Weights of a small image super-resolution model.
Model: 2.04M parameters, 32-pixel images, arch unet, norm batchnorm, widths [48, 96, 144].
Rows from block 4, named by matrix and row number. Rows with one number belong to one channel. Each number is 500 + 40 x the weight over the matrix's rms, rounded and kept within 0 to 999. All counts start at 0. Numbers have three digits each.
# convs0: first 3x3 conv (model.mid.0.convs.0.weight, 144x144x3x3), inputs 72-80, a 3x3 kernel for each
# convs1: second 3x3 conv (model.mid.0.convs.1.weight, 144x144x3x3, transposed), outputs 72-80, a 3x3 kernel for each
convs0.65:592571493450444451500442460470464421600510475492511470464473527482471486577540541510506491516504534545508524488493484397494509462509468471445505565470521528558545433512521458513510517535497489527477466481511448485501507493497518501486543508503
convs1.65:502510521496507507498480468501469458553470484549506502453421466524509491530492499534474511503493548520484526479461481495493500511488510461449481465486471496494493509522478496492491518490529539528545484476514568508543521523547479513499471487479
convs0.66:478567462474494555489494498470524478526519505450469591494524513466547436470498474473563511500537475490524493468485520475456471535530536516528518444484546532459470558435467487488643550389412519545458508494491507514505492521487443493456467484479
convs1.66:539506495446481470441503439508506464500511534477458490533544514569454542551474514482543487471503502561546505534472497549521551472488521493468512600589612492455429562541478455475586604593574468490491493436468515478534600542489540500454553510477
convs0.67:500521504505538535486435413553560516515571503525486460491535541444514492435509448505494474499564492485527472493480426501508498463504399503544491459478432410408525529491463487517456530491429497536540508476501519492545583565465557546493507484490
convs1.67:519504491537505442491608449492473493540483519543501454540511464443429491471538516495506503485512529516455497523511529468481491529511524588512545508505510533508480540499524540525510477539460439448513462437441561507530461509508447521506485542456
convs0.68:481510438474526394509486439490490520548470502514494519460445491476449482501470507500538519519495491528518510491496508421531557513561508444487504588486475486547549497499490480650469513562517514506471494498481476475459490527501518493472487507488
convs1.68:489567439510474546450456510511485467500457449455492387496491476499507457462505459557535564491529514538465521475460471506517506593614526406447511389421453510506496445419538479400431427439473436479442513491509501560434537495436558509417463540510
convs0.69:605460559521574537508598488454458502564499490599550550522480544515535515494523558490493493492472484491523506463409440506497479565635595503547557444437517580519455545459485472441461451487476502500508532484507482528508468543541510510489508527472
convs1.69:564491492498456472460538406417425415470472452451526458513551466565610522524598522485490516435524452429553517558535553557544463494519530519450450480517525473496478524524478552510499524557514508471513485515524483525492485560531465518508457533496
convs0.70:538479498472491451493494480537562541558587556560593494504539494556543504526536498521508492491500529515541489524464509482519492551587546436516485464462481490554465436422479398405468456451484505508526522522539501523498530506502485503483517473463
convs1.70:530464515580548481590573544531501442506530481482514479505516522492503527588540548416464400528533502484506483511504474515467468524524523476508476469538494481496539569490518556572525621518578452440489443521519490425535495500479463489497478483442
convs0.71:516465527552455521534493544536486517512522549574540534486495521474544527535488512492476454495531503487480479425448515586456499601485511528499519499481557484455482536521548444464484554433502486513503521526509508528474503492494548478555499513545
convs1.71:426514429496526495488517484420496478511468467454494481494505468437542494460572469487505516530543481451505476439462400520481490516506539509585531499540485462481471501489470487564527508503494457506504513524529495516490480551494473524465507516462
convs0.72:537443501459469497406626469539511513459456473471448483495440520498429517553483493512498553463494486457507515520471546525525505526543488495520536426462529460480511519567480474471501517451457508526498500476504499486504530528604497563560469543470
convs1.72:523517527486555498520554473484519514439441480419434418532568454477571423501606493504514515512533511487497517486450433495516530511517536476447504553512512513497530489516534496512521467439474516495495523551492516515500536496533531503549482444497
convs0.73:520541433460510521502508549476472452455496457507454488473470526491508510519514514454464473532479488515514493493501376525605487544528531481471487513542458519522464563530556504627536592505485511492500499529507490573515475465543523471493566475508
convs1.73:489462545533496579515491592489498498510516508509539493460463504495536475524502488511510483513478503469538448471587527506521500531519484508493526500492489497498510484455450476482476485435517484563487514531490543531500562435519496485461525510497
convs0.74:409525544474556532561522455454511543514523524535543530528545471514493441505491501502473515463493447472526473507502477528497486484452440552570471452416483401476492561499443500468510461468476501513476484532507464496503469491467439480470481493493
convs1.74:564559546495551501565590559523521510533456484560467442542511522502546516456481474528492500482506541505481491555534545545496539506480498576526549511472467566489536477514538551582525491531455574519580482427452490480560536502533487533543547526484
convs0.75:605484545467520527420575479498548454549601532528499471506542551532494519490541529510496501522479486503531525524415442477486482466583478493486467469471476503528505489495540548480509508468498505528542483541490471500478516458513484466519498461502
convs1.75:453442511529446491471481411496462512496547543556508544577550510453470442419509516508478467482573484513532506513461473482506488465570448492490468491445517497526503429486474488506499432555458447467474488438480515461516570549451582549500461556489
convs0.76:496576517439413566540453551517525517497455541546492510500542521490518498518520511537467514478503494514439510514462452507472476547534518480431524546486483465518524500532490579342551500543533478510513509502501486495511497491536521461491480487464
convs1.76:423575492405622534466602465555497542491620465545489496472495461536486524527539479507531495575523494529524518455495505432510434495532481460472508461506423507573500435494458514378486464448482553477560453468450527498573491509429565554490536481446
convs0.77:519498498475486471490500432529520536489557536478571536514524518487495497484494483483466469489495444502538497477397357604517531771701733487480488544539534580552537524472442525479436544531510531531508515526523526521506543482461499487440481501498
convs1.77:497477446537478484492424491401373384461468455463433436479443517510435465541521503546534487526518496471499479431447473518543545594570621394410400454492476425487464479508498526473485510464516523477469538493476463506465572489518522488454572487518
convs0.78:545489476445412484458556562497515528504481526492554554518488505485488460539511551525512493517522465525509520509473420482477486528503437474545534543623567492450463515551468486428520520473468516508513489523532491553546560520541542529499545526503
convs1.78:445523504417492518470492501490498540535564527503545526504508513495524517541475517501503506451493485577505530484478504515540476552437528554530573525496539454456501551540476534554520515515507488468440453539508514536516475467518470493508530495505
convs0.79:387426468423468487528515443392400479484453497472426456526549493536530477539516533519510486524504485476495491453505499459510495502490436494511523518520543488559501561517414612524454519472483477502507447483530491523516548497542531560532494474476
convs1.79:497486544484545515509539497546523514523499515508453516488489504432486459505502513513469484500493490527470560501440478509509518517495505469508494485517460491499466530504476563479443496495492525463493487487497566562531462490491439459484475477518
convs0.80:459514453448453413492483452483468521554483481537410472519513516522489519496477528524516507527518503478511474543480502455467487509456526481461486515550502476481483486500521485449514495442526462498484466489495457449499468480522494527530498485451
convs1.80:584556509613544553632565509532470458534481506480439457506503476534525514495430536461536487486543518508559515512527539473462504507481447474476573475426504468440487463668533526708514540680533511529505451473481559454495562466537483476499504497487
convs0.81:454483460453606537428449479510522499502532514483486493488482473494542528483509540507513536514555488497518489495511512550523544485436496543521575455504526470467533450518499489481538533581584496487498485479471480477490517508572507526510490491528
convs1.81:486484487467531513447524482499505532523515514518536542521510520481511549420447499502478527490462557471458458518506502570517507488472478476534473480585484469519500529523477487494472465492505545515475545488509544548594523472464542467492528553440
convs0.82:463455531571507612537571475527545471513502512577559500507482483459468499480528474533442468526485510542478526515489539537542548607513551555540491435457457487529533557529442487549477506545503530531514495520522532515538529499470493484491497508514
convs1.82:502501492440491496513476519518525499539491492536534467494474508514496543526483514534532556508491528495499515497526504539497503464474492431481524452508533480482502443455532465508497450464483493535506544512516458454497500564457547558501502508518
convs0.83:566525489508444417430492443486543559532546513517511544484502487502488468440462497526491551521502492466488502474515490486516519537555499553537596430482544462568599497482422560478394563497568490518515482475467463494512514529520529540517497502480
convs1.83:583537551549492550525506508478457503474426521556511515534511601495483490474512523465507504515515402499544545455465425535559468457503507553547580499455517490474498483553484540535586545509514518502484529538485517548471443492477530437479482424506
convs0.84:473513493505490513470473527543510486556453503427479462512518540481488477498486483485511487491498507485489487452502506519530483497470494524488479536563522501580564460462548449413520477475447496481477530471532473444483496482488458502485504479485
convs1.84:540480477576485455537534501471469492550486494559576636479469475525518568523477607510532470517492531490505481571585584507555555554540511540488523472461542543492562508541504522573496508565467500546490554540563491467509441522552501535540465491528
convs0.85:421522474467561428530575508434513481487557478440400384529501553478500561523544563502488513523504515498467501484511482493491414488538530496495490500463495532528491430460558499388510537454578503545509477501518504516526526475491519514506516490465
convs1.85:562570546529586452549560518518540480516468466509525502520507515516462441542481437512529467464505472552540511466488486542518506504536496466488469513528499493458416381590506501646575482548544468474522470470480473481484561491523474466518480525500
convs0.86:487471437529443376466455484520584503509516475508534459515469536517490509494496517495493500498486512477486471557530470526535477540500498510493556481450523481483479465540524466586391457494485505501498486513506506525501534527522511564498542546516
convs1.86:608482508559501440551438475520503578529565479548503548429484456438477495468479524539466497538496434498524536545452455538462468475482492498558550458527555426476534459526489376504483506503423528482537493453486507447506557495528497560449572548506
convs0.87:476473544463492399487391380459497551545419540472524526543549511519531482520477484504495507499468512503506476476481437564552519548540476526531594522485440463503547450449545471641471553480496483529503518484501501484525540496509487476523562522511
convs1.87:588535407590421436482458444443586467474493522470538533447546483496472524516522524538435494455496450504567552508504506518554510587542537500498497532523534419505516448465475518504463536510516421506478497507498444485500546521532550445436479453487
convs0.88:475548460472526512490488515461481531522570548497506495490510511512514519484464524474501513518528548522517502542486503513484509448521527504515508496452517500513609473448503448416484471510512517484502482502496484495504535498573514526498529543487
convs1.88:518487455533467542480446501456454453509462497510535519485541488459550513481496500512493498500515502459499453493502547500537543475491468527518561500522534532536553552528480518556503514555492542522538455502481554502525515472533540570570524481527
convs0.89:505481466505481429485549562606495509611535490502419500516515464492506493457544501522522518509523515500475502520516477517503522533442462486485533536513492459432452555465536526514503482511521522493489519525502531535511529454566536521521543458530
convs1.89:538485468569572479489491519541462536500573544491484487544506613566397505489562476477520425545514576557560499489493505508540474470550430574577501523481448522494523463440422525477562539498470424460449493438482423496549503518482443571429459541520
convs0.90:545547606432513554439453490508516496512536478480524465532490545462493515470524452522495506512504525484493521535507491460486578447430488446488481473498466543464504521532525485575599542495566510529538517528509533540578461509510511511446441475517
convs1.90:508523546450564477461544456511521504493498596568517574497524478530524487456532450462493465531461540540510534526557557485532522529523485502463488548555496551549475434495478434497445391502476497475514525425447469456476496443512494474472503444527
convs0.91:463500496508548439559445524482495463492482544475512547529433472534468427459583423526513511549496504514540484537480461566563550546442465511498530463505500523510512483507467512434467501541555505516492494525503476495510467464512409520439492451539
convs1.91:504550488529581470566546505424447475458521487513503569487560491537458550485549500447550526540495517499503491497539517485541503463521515498483485521514513479509494522517529578536464543527567499482500484514455518496468516480519440532488502426509
convs0.92:497494470517440500510475494510485485502501511465518494485492472483488502504568503484485513492516497510532541509478478488564527474482482455561560458472529539495531496490477501496508509448473489541490445539416508499500463464481463511529499531484
convs1.92:501495515492469492496480499511484489488472460507490500522497523536501483520466527523447489465486517501478514472491485513498488479536475494526505480506496494494512548492522507507532534542503593554518490508499523507487494505497484511489531527503
convs0.93:560557387442495404497431525548533502478442531499493467525548471490510494534476529503503482489491490508524477559472501507496459468454470486512442482446525487483538512615516551590462504467469464489482476468492513486491497478491449448512512460500
convs1.93:502490529501593493537554528508548468492475525470514468541516489410530477560487520551518565483535511499519478555563518455484503538576479505555471492486403469474428492429491465394490415414531489504485478528550543515543476510461503492448485506462
convs0.94:556541502448494545521552457477517474453438488504530528496463483476496461509519482518494494514520508523488500489454523508551472476494504464426436519512500514490511485515476437443483486510457499528489518497500508495486486480508497507532466506496
convs1.94:599433497489467538468459461498586481571482588531553546488507524529503491427476512476520439447528483495459453498474456401499486507505543598440507567569539537521495509546492518488505542543534481487494444518435399509506495549520477517466548496544
convs0.95:460550485495442356474435506487547521531542451457523484523493452485471469500464501520473488450485509475462471508528532437501524423396442481470494532523490511503572525497487497478468470485502469497505483473512503487495475548507524534508465508524
convs1.95:549442515557521476462490458438406441442417469424429454469499487497521485478526540502506484433536440519452546501467478494531570469489529494486497484436436548543571550594456525454556489539525488559544580489514537584576531541440545578578491516465
convs0.96:533494540465444483519509554468502460449534484518461488464454477512483484525515516503496498493439454499466488505450506506465524502501514491485513558546545532418482459503543519431603461521569536475514495503492502505500492511489501491491513456500
convs1.96:534472571527482534488542552494423501517496534484393494471468490498497487499511493459441438493433499457443524446536477454470475527499543510479518474421417527512487448535506415531509467473521533519572509483516479508509457520497478466445509449525
convs0.97:558468418540528467506524419480487528482488439576507518528488476489497494501510464515507487532480524532545501515461516498433424560531521505505561581426539498522566596541464460491559502550489554521509504511468492512479526505560497472440564488492
convs1.97:517486497450521465509512484530523466516512512511543518454474485486470493519470523491506473527515577539528513468521481471474492466551491426483450485509528469541513500501536502500482493524515498514503522527553476490485533501481560526512507493507
convs0.98:514493523517492497458492493476500519477469519514495562494482518490524554579558555479476516494514484524593494510487512504536530496515575500516437483480515508497490531431510504448426514409495541513486522490472492465477520456519522504552569569541
convs1.98:502513504473513488481493520525504537516500516512493507509476481525491509496497526507507488509496532525512517520478479526528516523527521523516523501504515498511506529554523518506507528510491551573499509517542504494481457464496472454501488468501
convs0.99:545506509425613428419513527561556509477551466463425383516483485507463506516476548466489467448460457465478492455478475428523478493524479489458532468492497515518595436404459514450488530494507473495492520492513507494490494456504512523494478509520
convs1.99:510476462545471409467447440508507452494464460513476565488449478491514514504534473528512439441462482511513477522514554518568602534532534507440504557546483534532521484524485561547491572556546398427491492476487463419476449414492495465444509483545
convs0.100:477475449510426476519475485504491541479530476494445427509488519536536477510495469514477501513492491510500484511540546565518488496486598547516524587499583499646467580490569520460477553480498538516476481492442513512511525552533548489498538499502
convs1.100:543506475510467502547467476473497440559578546531496518475481479478449482501483532477492526496512473452475485456540487478467490496517552523539524492477542546508586466524464576440600474518418541510466510501495457494475472479476519491507489467484
convs0.101:455534444466489518488520503587499405561530551518541513524563487490506462459508488523516497534517513484471434497482483497490495491542502468496518471518534471465504538542466496442619518494506433505482483475501491499496516505458508506509525511513
convs1.101:548563467521598527563543502502562509538477546520510471464611496517496452519483452498466585560553559466571448476465456571498542482467542558486512575510531537513527472536535384488541389429506484498522459482524524531568457425441493470488499440437
convs0.102:411544408573494475525554519532488592509559634498550645470461481500523490489548525494488489536523529475460541511438557490416477487462510482527519449518539508495459531517493497576469564609440480476490487484520499512538481505509447481523466461530
convs1.102:497505526464510542464557526518486565494479477513442505512508467504456492536551498517441518488485427494442518536494553505454520420468493501486471447494516465571491518496530541482488507520484487509528554519523484465499412449503428501487380438462