{"dataset": "crops of objects in photos (Visual Genome)", "train_examples": 123503, "image_size": 32, "scale": 4, "blocks_per_level": 2, "upsampling": "nearest_conv", "optimizer": "muon", "lr": 0.015, "nesterov": true, "steps": 9600}
Rows from block 2, named by matrix and row number. Rows with one number belong to one channel. Each number is 200 + 40 x the weight over the matrix's rms, rounded and kept within 0 to 999. All counts start at 0.
# convs0: first 3x3 conv (model.enc.1.0.convs.0.weight, 96x96x3x3), inputs 0-13, a 3x3 kernel for each
# convs1: second 3x3 conv (model.enc.1.0.convs.1.weight, 96x96x3x3, transposed), outputs 0-13, a 3x3 kernel for each
convs0.17,248,203,268,210,204,234,244,198,164,229,227,183,155,170,222,175,183,212,189,156,192,259,232,211,120,166,163,180,144,239,185,217,210,216,166,146,140,204,236,167,206,204,231,259,232,156,183,180,227,187,207,185,206,225,241,187,246,172,188,217,191,223,213,145,229,311,261,206,251,308,172,252,219,197,172,137,158,223,189,251,300,177,193,206,138,119,153,134,167,189,154,179,224,132,154,189,195,144,160,206,163,193,209,133,175,164,188,235,189,246,260,140,181,231,186,227,224,283,283,245,193,131,207,218,157,201
convs1.17,184,210,251,232,275,281,202,210,203,186,138,193,250,193,222,164,194,320,195,213,203,183,218,184,208,214,213,192,218,164,155,230,201,146,227,180,184,211,221,188,214,222,206,216,217,266,201,193,259,180,172,177,174,225,234,269,221,261,212,227,209,148,156,121,69,136,84,88,136,217,236,188,172,240,181,168,191,203,179,221,360,283,254,226,228,184,177,205,231,284,217,194,203,255,209,202,213,185,218,83,217,185,182,186,233,144,182,260,179,196,186,212,184,148,171,122,120,217,219,184,226,166,181,161,44,109
convs0.18,196,229,241,185,220,247,230,187,266,234,231,60,169,288,116,178,228,164,200,157,197,215,201,205,215,190,177,207,106,142,235,174,148,161,191,180,219,161,190,210,177,146,257,213,190,227,203,209,199,216,216,232,251,203,208,247,171,236,274,156,168,217,122,183,174,134,199,214,166,174,236,209,260,231,182,197,142,109,229,194,147,156,250,223,179,227,219,196,253,196,213,199,215,151,177,188,147,177,170,260,248,249,239,184,210,229,194,173,171,192,235,196,185,207,219,170,202,238,229,189,164,259,156,150,200,103
convs1.18,151,129,183,172,98,164,174,129,194,187,173,180,235,171,203,193,172,253,184,167,177,206,133,206,194,160,206,271,170,187,281,174,185,236,195,245,212,187,245,152,159,232,216,194,220,267,244,218,175,196,196,178,159,176,272,198,254,242,133,159,265,139,171,239,152,167,261,174,202,224,153,208,199,276,215,204,190,197,230,194,180,186,165,105,168,187,143,160,191,157,193,167,211,203,101,222,220,191,244,172,187,155,174,213,130,213,127,108,210,215,221,206,239,264,233,249,246,195,155,214,136,133,188,251,193,244
convs0.19,182,201,127,181,192,177,170,200,194,201,171,219,239,138,233,235,117,274,157,203,249,232,206,196,176,146,183,216,221,224,200,178,261,182,128,235,240,290,215,187,258,196,145,257,225,172,129,184,226,180,162,259,180,191,226,210,257,180,204,233,167,184,230,162,177,241,137,161,147,132,141,232,172,185,257,216,183,237,203,221,235,149,121,211,162,163,219,206,231,277,245,148,196,202,145,160,186,219,203,192,152,230,190,169,246,106,132,145,173,221,238,196,145,203,195,230,184,208,175,217,209,228,243,189,220,244
convs1.19,274,188,241,219,210,208,167,182,163,191,221,168,207,227,138,223,196,171,228,187,251,204,234,265,189,201,223,142,194,173,136,210,152,136,242,195,213,133,239,248,151,225,171,119,188,210,172,157,198,186,228,222,211,247,248,175,274,231,147,249,248,202,308,223,232,246,240,253,257,205,189,211,203,192,208,213,207,197,165,169,140,180,215,146,189,163,154,217,152,257,180,225,181,121,144,112,221,275,189,173,255,170,166,236,201,187,238,142,213,211,197,211,224,216,227,188,236,148,151,234,188,204,245,208,236,192
convs0.20,215,157,154,244,218,212,175,168,155,225,231,201,220,241,271,207,249,179,228,220,283,157,156,179,153,152,171,183,190,143,266,283,192,263,169,141,146,160,172,236,227,226,148,183,106,243,246,243,279,216,179,192,130,157,208,221,201,230,205,242,210,250,176,210,252,204,200,212,191,155,162,235,103,57,146,163,178,226,243,236,246,192,142,151,228,177,181,247,190,189,279,231,202,242,238,198,273,211,197,200,188,149,247,253,191,147,228,182,138,156,166,196,249,289,123,199,219,194,162,159,249,199,264,261,228,235
convs1.20,230,150,206,250,240,250,180,200,207,210,182,143,236,211,193,240,208,221,188,216,227,231,225,226,168,226,215,247,174,200,190,177,139,229,181,207,250,155,224,216,178,206,207,171,244,241,281,299,187,155,221,167,184,221,265,169,146,226,165,120,218,166,194,216,144,172,155,246,210,268,204,184,232,246,270,161,195,212,215,172,219,240,207,227,170,135,170,203,245,251,162,258,198,178,255,114,189,179,157,255,268,221,198,213,144,215,226,223,233,179,229,228,212,173,201,201,216,93,145,119,195,225,204,135,254,211
convs0.21,220,204,222,229,193,230,190,203,209,259,220,205,268,228,230,232,223,220,218,157,190,230,172,163,161,187,138,187,207,135,175,212,69,210,201,188,204,184,176,248,239,183,152,206,178,237,187,190,203,224,192,212,216,208,199,200,165,183,196,168,235,186,147,222,204,170,211,271,214,209,220,194,172,159,191,230,194,178,260,269,220,225,231,204,248,149,149,279,146,194,257,226,214,240,185,200,193,125,242,195,206,227,193,232,174,166,234,185,220,205,217,205,183,178,231,185,255,227,180,156,193,245,177,200,224,188
convs1.21,236,206,223,233,192,176,228,227,209,230,173,143,242,260,188,217,201,178,168,289,216,194,218,172,199,223,189,229,168,170,248,151,229,245,197,262,243,247,226,200,188,192,210,163,164,167,110,159,241,225,186,235,179,198,173,148,170,213,203,213,165,208,192,219,162,208,160,188,201,198,176,200,160,210,165,133,195,209,212,193,240,203,161,196,236,141,170,181,158,205,187,166,135,151,193,252,150,169,170,234,181,217,190,253,238,191,260,209,213,154,161,187,170,193,202,213,217,176,192,231,220,202,204,206,209,235
convs0.22,182,189,218,207,261,227,210,215,223,252,131,218,221,188,173,202,228,210,213,196,191,178,195,225,137,51,139,176,164,149,259,222,328,176,191,187,199,157,156,123,135,186,252,184,276,173,126,197,185,224,243,203,227,187,233,181,217,194,221,190,168,190,252,255,183,234,174,244,219,246,151,151,111,203,237,259,144,235,145,218,205,162,171,163,190,158,207,196,207,219,232,197,172,233,154,214,212,290,235,198,260,162,258,244,212,128,233,266,192,250,216,220,200,202,180,196,201,208,204,239,264,214,188,176,243,214
convs1.22,232,226,182,172,166,249,175,183,265,188,206,204,259,185,176,161,168,185,194,188,193,213,292,247,245,238,183,161,152,208,220,168,201,177,193,240,203,264,225,198,171,185,259,238,204,211,185,207,174,174,148,286,221,238,179,179,201,215,151,182,208,204,117,195,224,215,255,215,208,214,215,197,188,245,255,210,153,188,184,151,157,236,163,213,215,192,177,328,260,237,323,214,214,172,128,185,220,196,179,125,171,180,154,225,157,199,198,166,210,205,182,177,108,179,257,252,218,180,225,187,183,176,146,295,243,196
convs0.23,199,201,202,205,183,164,217,181,220,194,218,210,212,242,199,174,256,226,192,192,204,205,217,250,169,178,200,167,125,129,175,254,195,226,221,174,198,221,193,149,195,252,166,221,208,144,184,232,188,209,203,129,223,251,183,184,151,185,219,199,236,171,192,198,211,220,198,231,204,207,196,190,232,199,196,231,232,197,163,217,286,253,193,153,289,162,107,201,255,236,202,150,186,163,126,167,273,252,206,219,232,147,228,203,206,170,127,202,196,231,235,295,198,115,219,184,232,192,175,161,206,229,219,190,210,221
convs1.23,202,181,127,227,188,247,253,195,248,244,87,192,200,187,138,172,149,173,185,230,200,66,177,193,88,78,191,288,106,184,275,250,294,282,199,265,179,179,166,168,186,171,163,183,199,189,138,190,228,151,184,239,190,226,218,188,248,229,183,267,281,249,236,219,180,248,229,160,225,236,222,253,93,177,254,221,122,258,219,187,291,283,209,209,233,216,198,161,166,178,137,203,162,206,215,235,196,243,283,264,194,236,244,159,200,209,169,190,102,82,159,159,176,152,117,215,73,273,246,235,244,213,278,203,180,233
convs0.24,190,253,201,185,248,226,134,223,249,305,280,240,241,306,278,191,222,229,146,171,197,181,198,231,95,153,203,226,235,205,150,241,194,150,183,114,211,184,226,259,179,214,271,214,242,184,167,193,198,192,169,213,205,203,175,249,232,237,236,227,234,212,207,238,211,180,200,190,158,122,216,179,180,148,120,144,165,198,183,185,226,216,234,191,175,275,202,197,252,177,210,238,289,114,211,192,200,238,172,211,203,166,225,158,188,228,243,183,170,180,127,135,232,258,174,236,222,191,229,165,192,288,231,206,214,210
convs1.24,151,137,88,162,229,158,205,206,135,177,148,229,78,16,54,111,5,58,206,213,230,192,212,226,186,209,232,222,265,244,219,234,232,152,135,202,183,197,205,215,219,172,179,184,191,187,191,228,281,223,210,269,273,175,119,92,200,117,112,186,171,200,231,219,179,264,228,203,266,209,228,254,176,259,281,216,233,227,208,235,167,206,242,285,190,186,218,194,155,190,156,190,165,176,139,170,160,235,239,239,212,182,251,229,115,247,210,148,192,154,155,209,191,203,199,200,229,137,189,197,166,212,194,180,220,290
convs0.25,190,234,182,127,192,202,191,213,230,154,214,310,125,131,295,115,79,259,201,217,230,242,248,200,225,202,149,151,228,189,183,197,282,186,128,333,132,208,216,180,188,172,233,180,140,204,204,145,208,203,184,215,248,193,170,172,211,221,150,202,227,97,181,147,179,227,216,172,229,184,116,148,252,191,229,139,146,210,246,184,235,214,215,242,152,229,222,159,234,181,205,212,243,158,193,255,223,275,324,241,193,243,206,157,197,220,190,153,173,215,215,195,222,239,193,223,239,229,171,221,225,145,182,189,116,145
convs1.25,290,270,252,228,179,188,219,180,207,147,244,258,129,234,255,187,235,193,174,159,209,189,208,214,179,202,171,183,199,173,178,170,195,180,199,134,232,220,235,173,199,221,192,227,221,144,156,233,177,144,203,200,183,225,231,221,212,205,216,218,211,153,187,255,186,231,258,140,238,255,181,207,213,227,273,184,178,198,247,155,189,158,180,160,187,144,224,100,138,227,89,130,209,139,182,202,194,250,197,208,229,157,209,226,151,213,229,135,191,232,238,165,211,218,212,236,206,215,239,210,198,207,199,121,191,138
convs0.26,215,147,203,207,143,202,179,211,262,256,64,213,181,27,174,172,144,172,237,243,179,177,209,185,217,185,187,222,189,73,213,95,100,209,174,180,205,194,149,205,205,205,215,172,195,249,222,179,222,203,199,215,179,192,224,203,197,218,197,171,179,189,191,189,189,233,199,206,260,222,182,149,187,187,175,232,216,196,163,243,263,199,208,214,248,173,168,208,208,236,245,197,219,189,137,189,234,166,176,185,233,227,149,195,209,294,258,215,141,207,190,163,187,149,153,211,246,176,173,198,169,199,153,217,237,254
convs1.26,190,236,175,244,232,217,203,199,236,265,219,254,261,285,221,164,145,228,231,177,168,199,139,201,180,143,216,142,129,171,218,172,175,292,233,136,210,183,170,155,183,261,182,231,213,158,198,186,174,200,230,216,247,178,121,191,243,173,184,178,197,211,157,207,246,143,189,149,120,159,160,152,137,158,164,199,127,194,226,196,218,179,271,215,144,190,223,145,182,241,218,218,202,216,193,206,107,202,163,166,108,149,187,134,153,201,165,168,179,184,254,158,221,243,162,248,173,177,207,156,172,152,161,176,119,187
convs0.27,222,189,250,215,129,191,208,164,197,240,182,216,225,183,190,195,203,255,182,176,178,186,211,199,143,189,222,242,231,138,150,143,190,204,214,245,215,221,195,219,168,139,140,133,145,184,196,173,221,239,208,182,197,172,186,156,112,137,98,110,199,150,124,247,198,179,208,151,177,183,145,148,158,173,182,142,177,188,109,103,113,195,179,213,224,172,139,275,225,195,101,134,188,209,271,234,238,211,206,216,175,245,246,237,177,249,248,171,223,121,190,166,107,175,227,200,192,269,157,224,261,142,196,252,142,162
convs1.27,256,244,226,211,217,205,194,171,160,182,248,156,240,245,229,268,272,170,221,219,196,198,189,190,224,203,177,241,194,192,211,188,226,165,200,216,229,197,187,156,177,162,162,231,197,176,163,155,224,216,231,242,232,217,238,219,245,235,227,235,239,185,229,242,152,212,262,244,200,168,191,204,248,243,239,201,214,215,219,205,152,194,215,201,248,258,219,211,206,221,154,201,199,184,232,222,183,176,156,150,228,153,122,243,223,143,236,140,172,191,159,182,154,175,175,169,206,153,167,198,186,200,238,184,249,211
convs0.28,162,157,175,185,209,236,255,205,239,145,166,187,225,213,216,189,194,210,179,244,146,136,208,199,169,178,155,223,197,185,161,142,230,205,215,266,231,213,181,182,210,195,242,212,215,170,201,216,129,141,184,196,172,198,167,157,142,219,181,176,243,284,269,187,204,147,226,213,219,210,234,245,153,130,146,149,117,106,245,218,210,183,183,252,173,155,236,228,207,239,196,195,228,255,190,214,218,259,231,202,184,189,216,192,197,236,209,180,209,140,173,160,176,184,260,217,170,183,189,224,160,109,210,252,190,189
convs1.28,179,182,148,160,187,173,194,282,303,238,222,235,192,196,197,119,148,150,209,190,231,210,233,239,196,202,209,199,184,192,182,180,192,165,205,178,117,192,172,181,174,208,252,249,207,281,195,241,235,189,204,203,211,203,214,217,217,255,159,131,241,208,200,208,179,218,225,255,232,233,213,160,212,222,229,206,311,218,174,272,248,108,101,140,198,180,246,181,186,146,116,115,192,91,119,188,135,157,199,208,227,245,174,191,199,196,217,196,243,218,253,211,221,226,195,201,152,194,113,193,184,147,217,225,255,207
convs0.29,237,169,131,170,122,86,164,183,112,182,131,147,141,176,154,103,152,163,262,202,268,210,167,178,257,251,210,231,178,224,169,164,219,195,219,215,207,260,229,131,170,203,184,172,205,190,193,215,194,181,223,251,192,221,211,223,233,182,255,213,180,246,194,205,145,158,228,176,248,247,233,148,268,243,314,225,191,272,165,169,226,245,224,269,201,171,193,196,162,251,100,168,158,188,204,219,208,259,201,187,216,193,212,157,77,213,160,205,156,211,270,178,240,266,191,259,217,153,136,154,212,298,195,232,277,248
convs1.29,249,218,268,220,203,222,207,184,249,254,212,173,105,157,269,118,181,247,105,151,200,165,193,205,191,159,222,221,144,213,252,99,141,226,211,193,185,159,183,251,243,230,169,135,189,276,207,235,227,191,193,228,199,201,163,209,262,200,216,301,161,169,202,172,273,195,232,149,159,233,213,199,152,204,228,159,152,189,124,150,143,182,213,179,188,234,276,183,164,189,213,136,191,241,194,265,224,223,219,157,133,121,171,141,171,232,185,210,194,195,168,152,164,214,206,172,203,255,249,162,189,232,174,260,217,227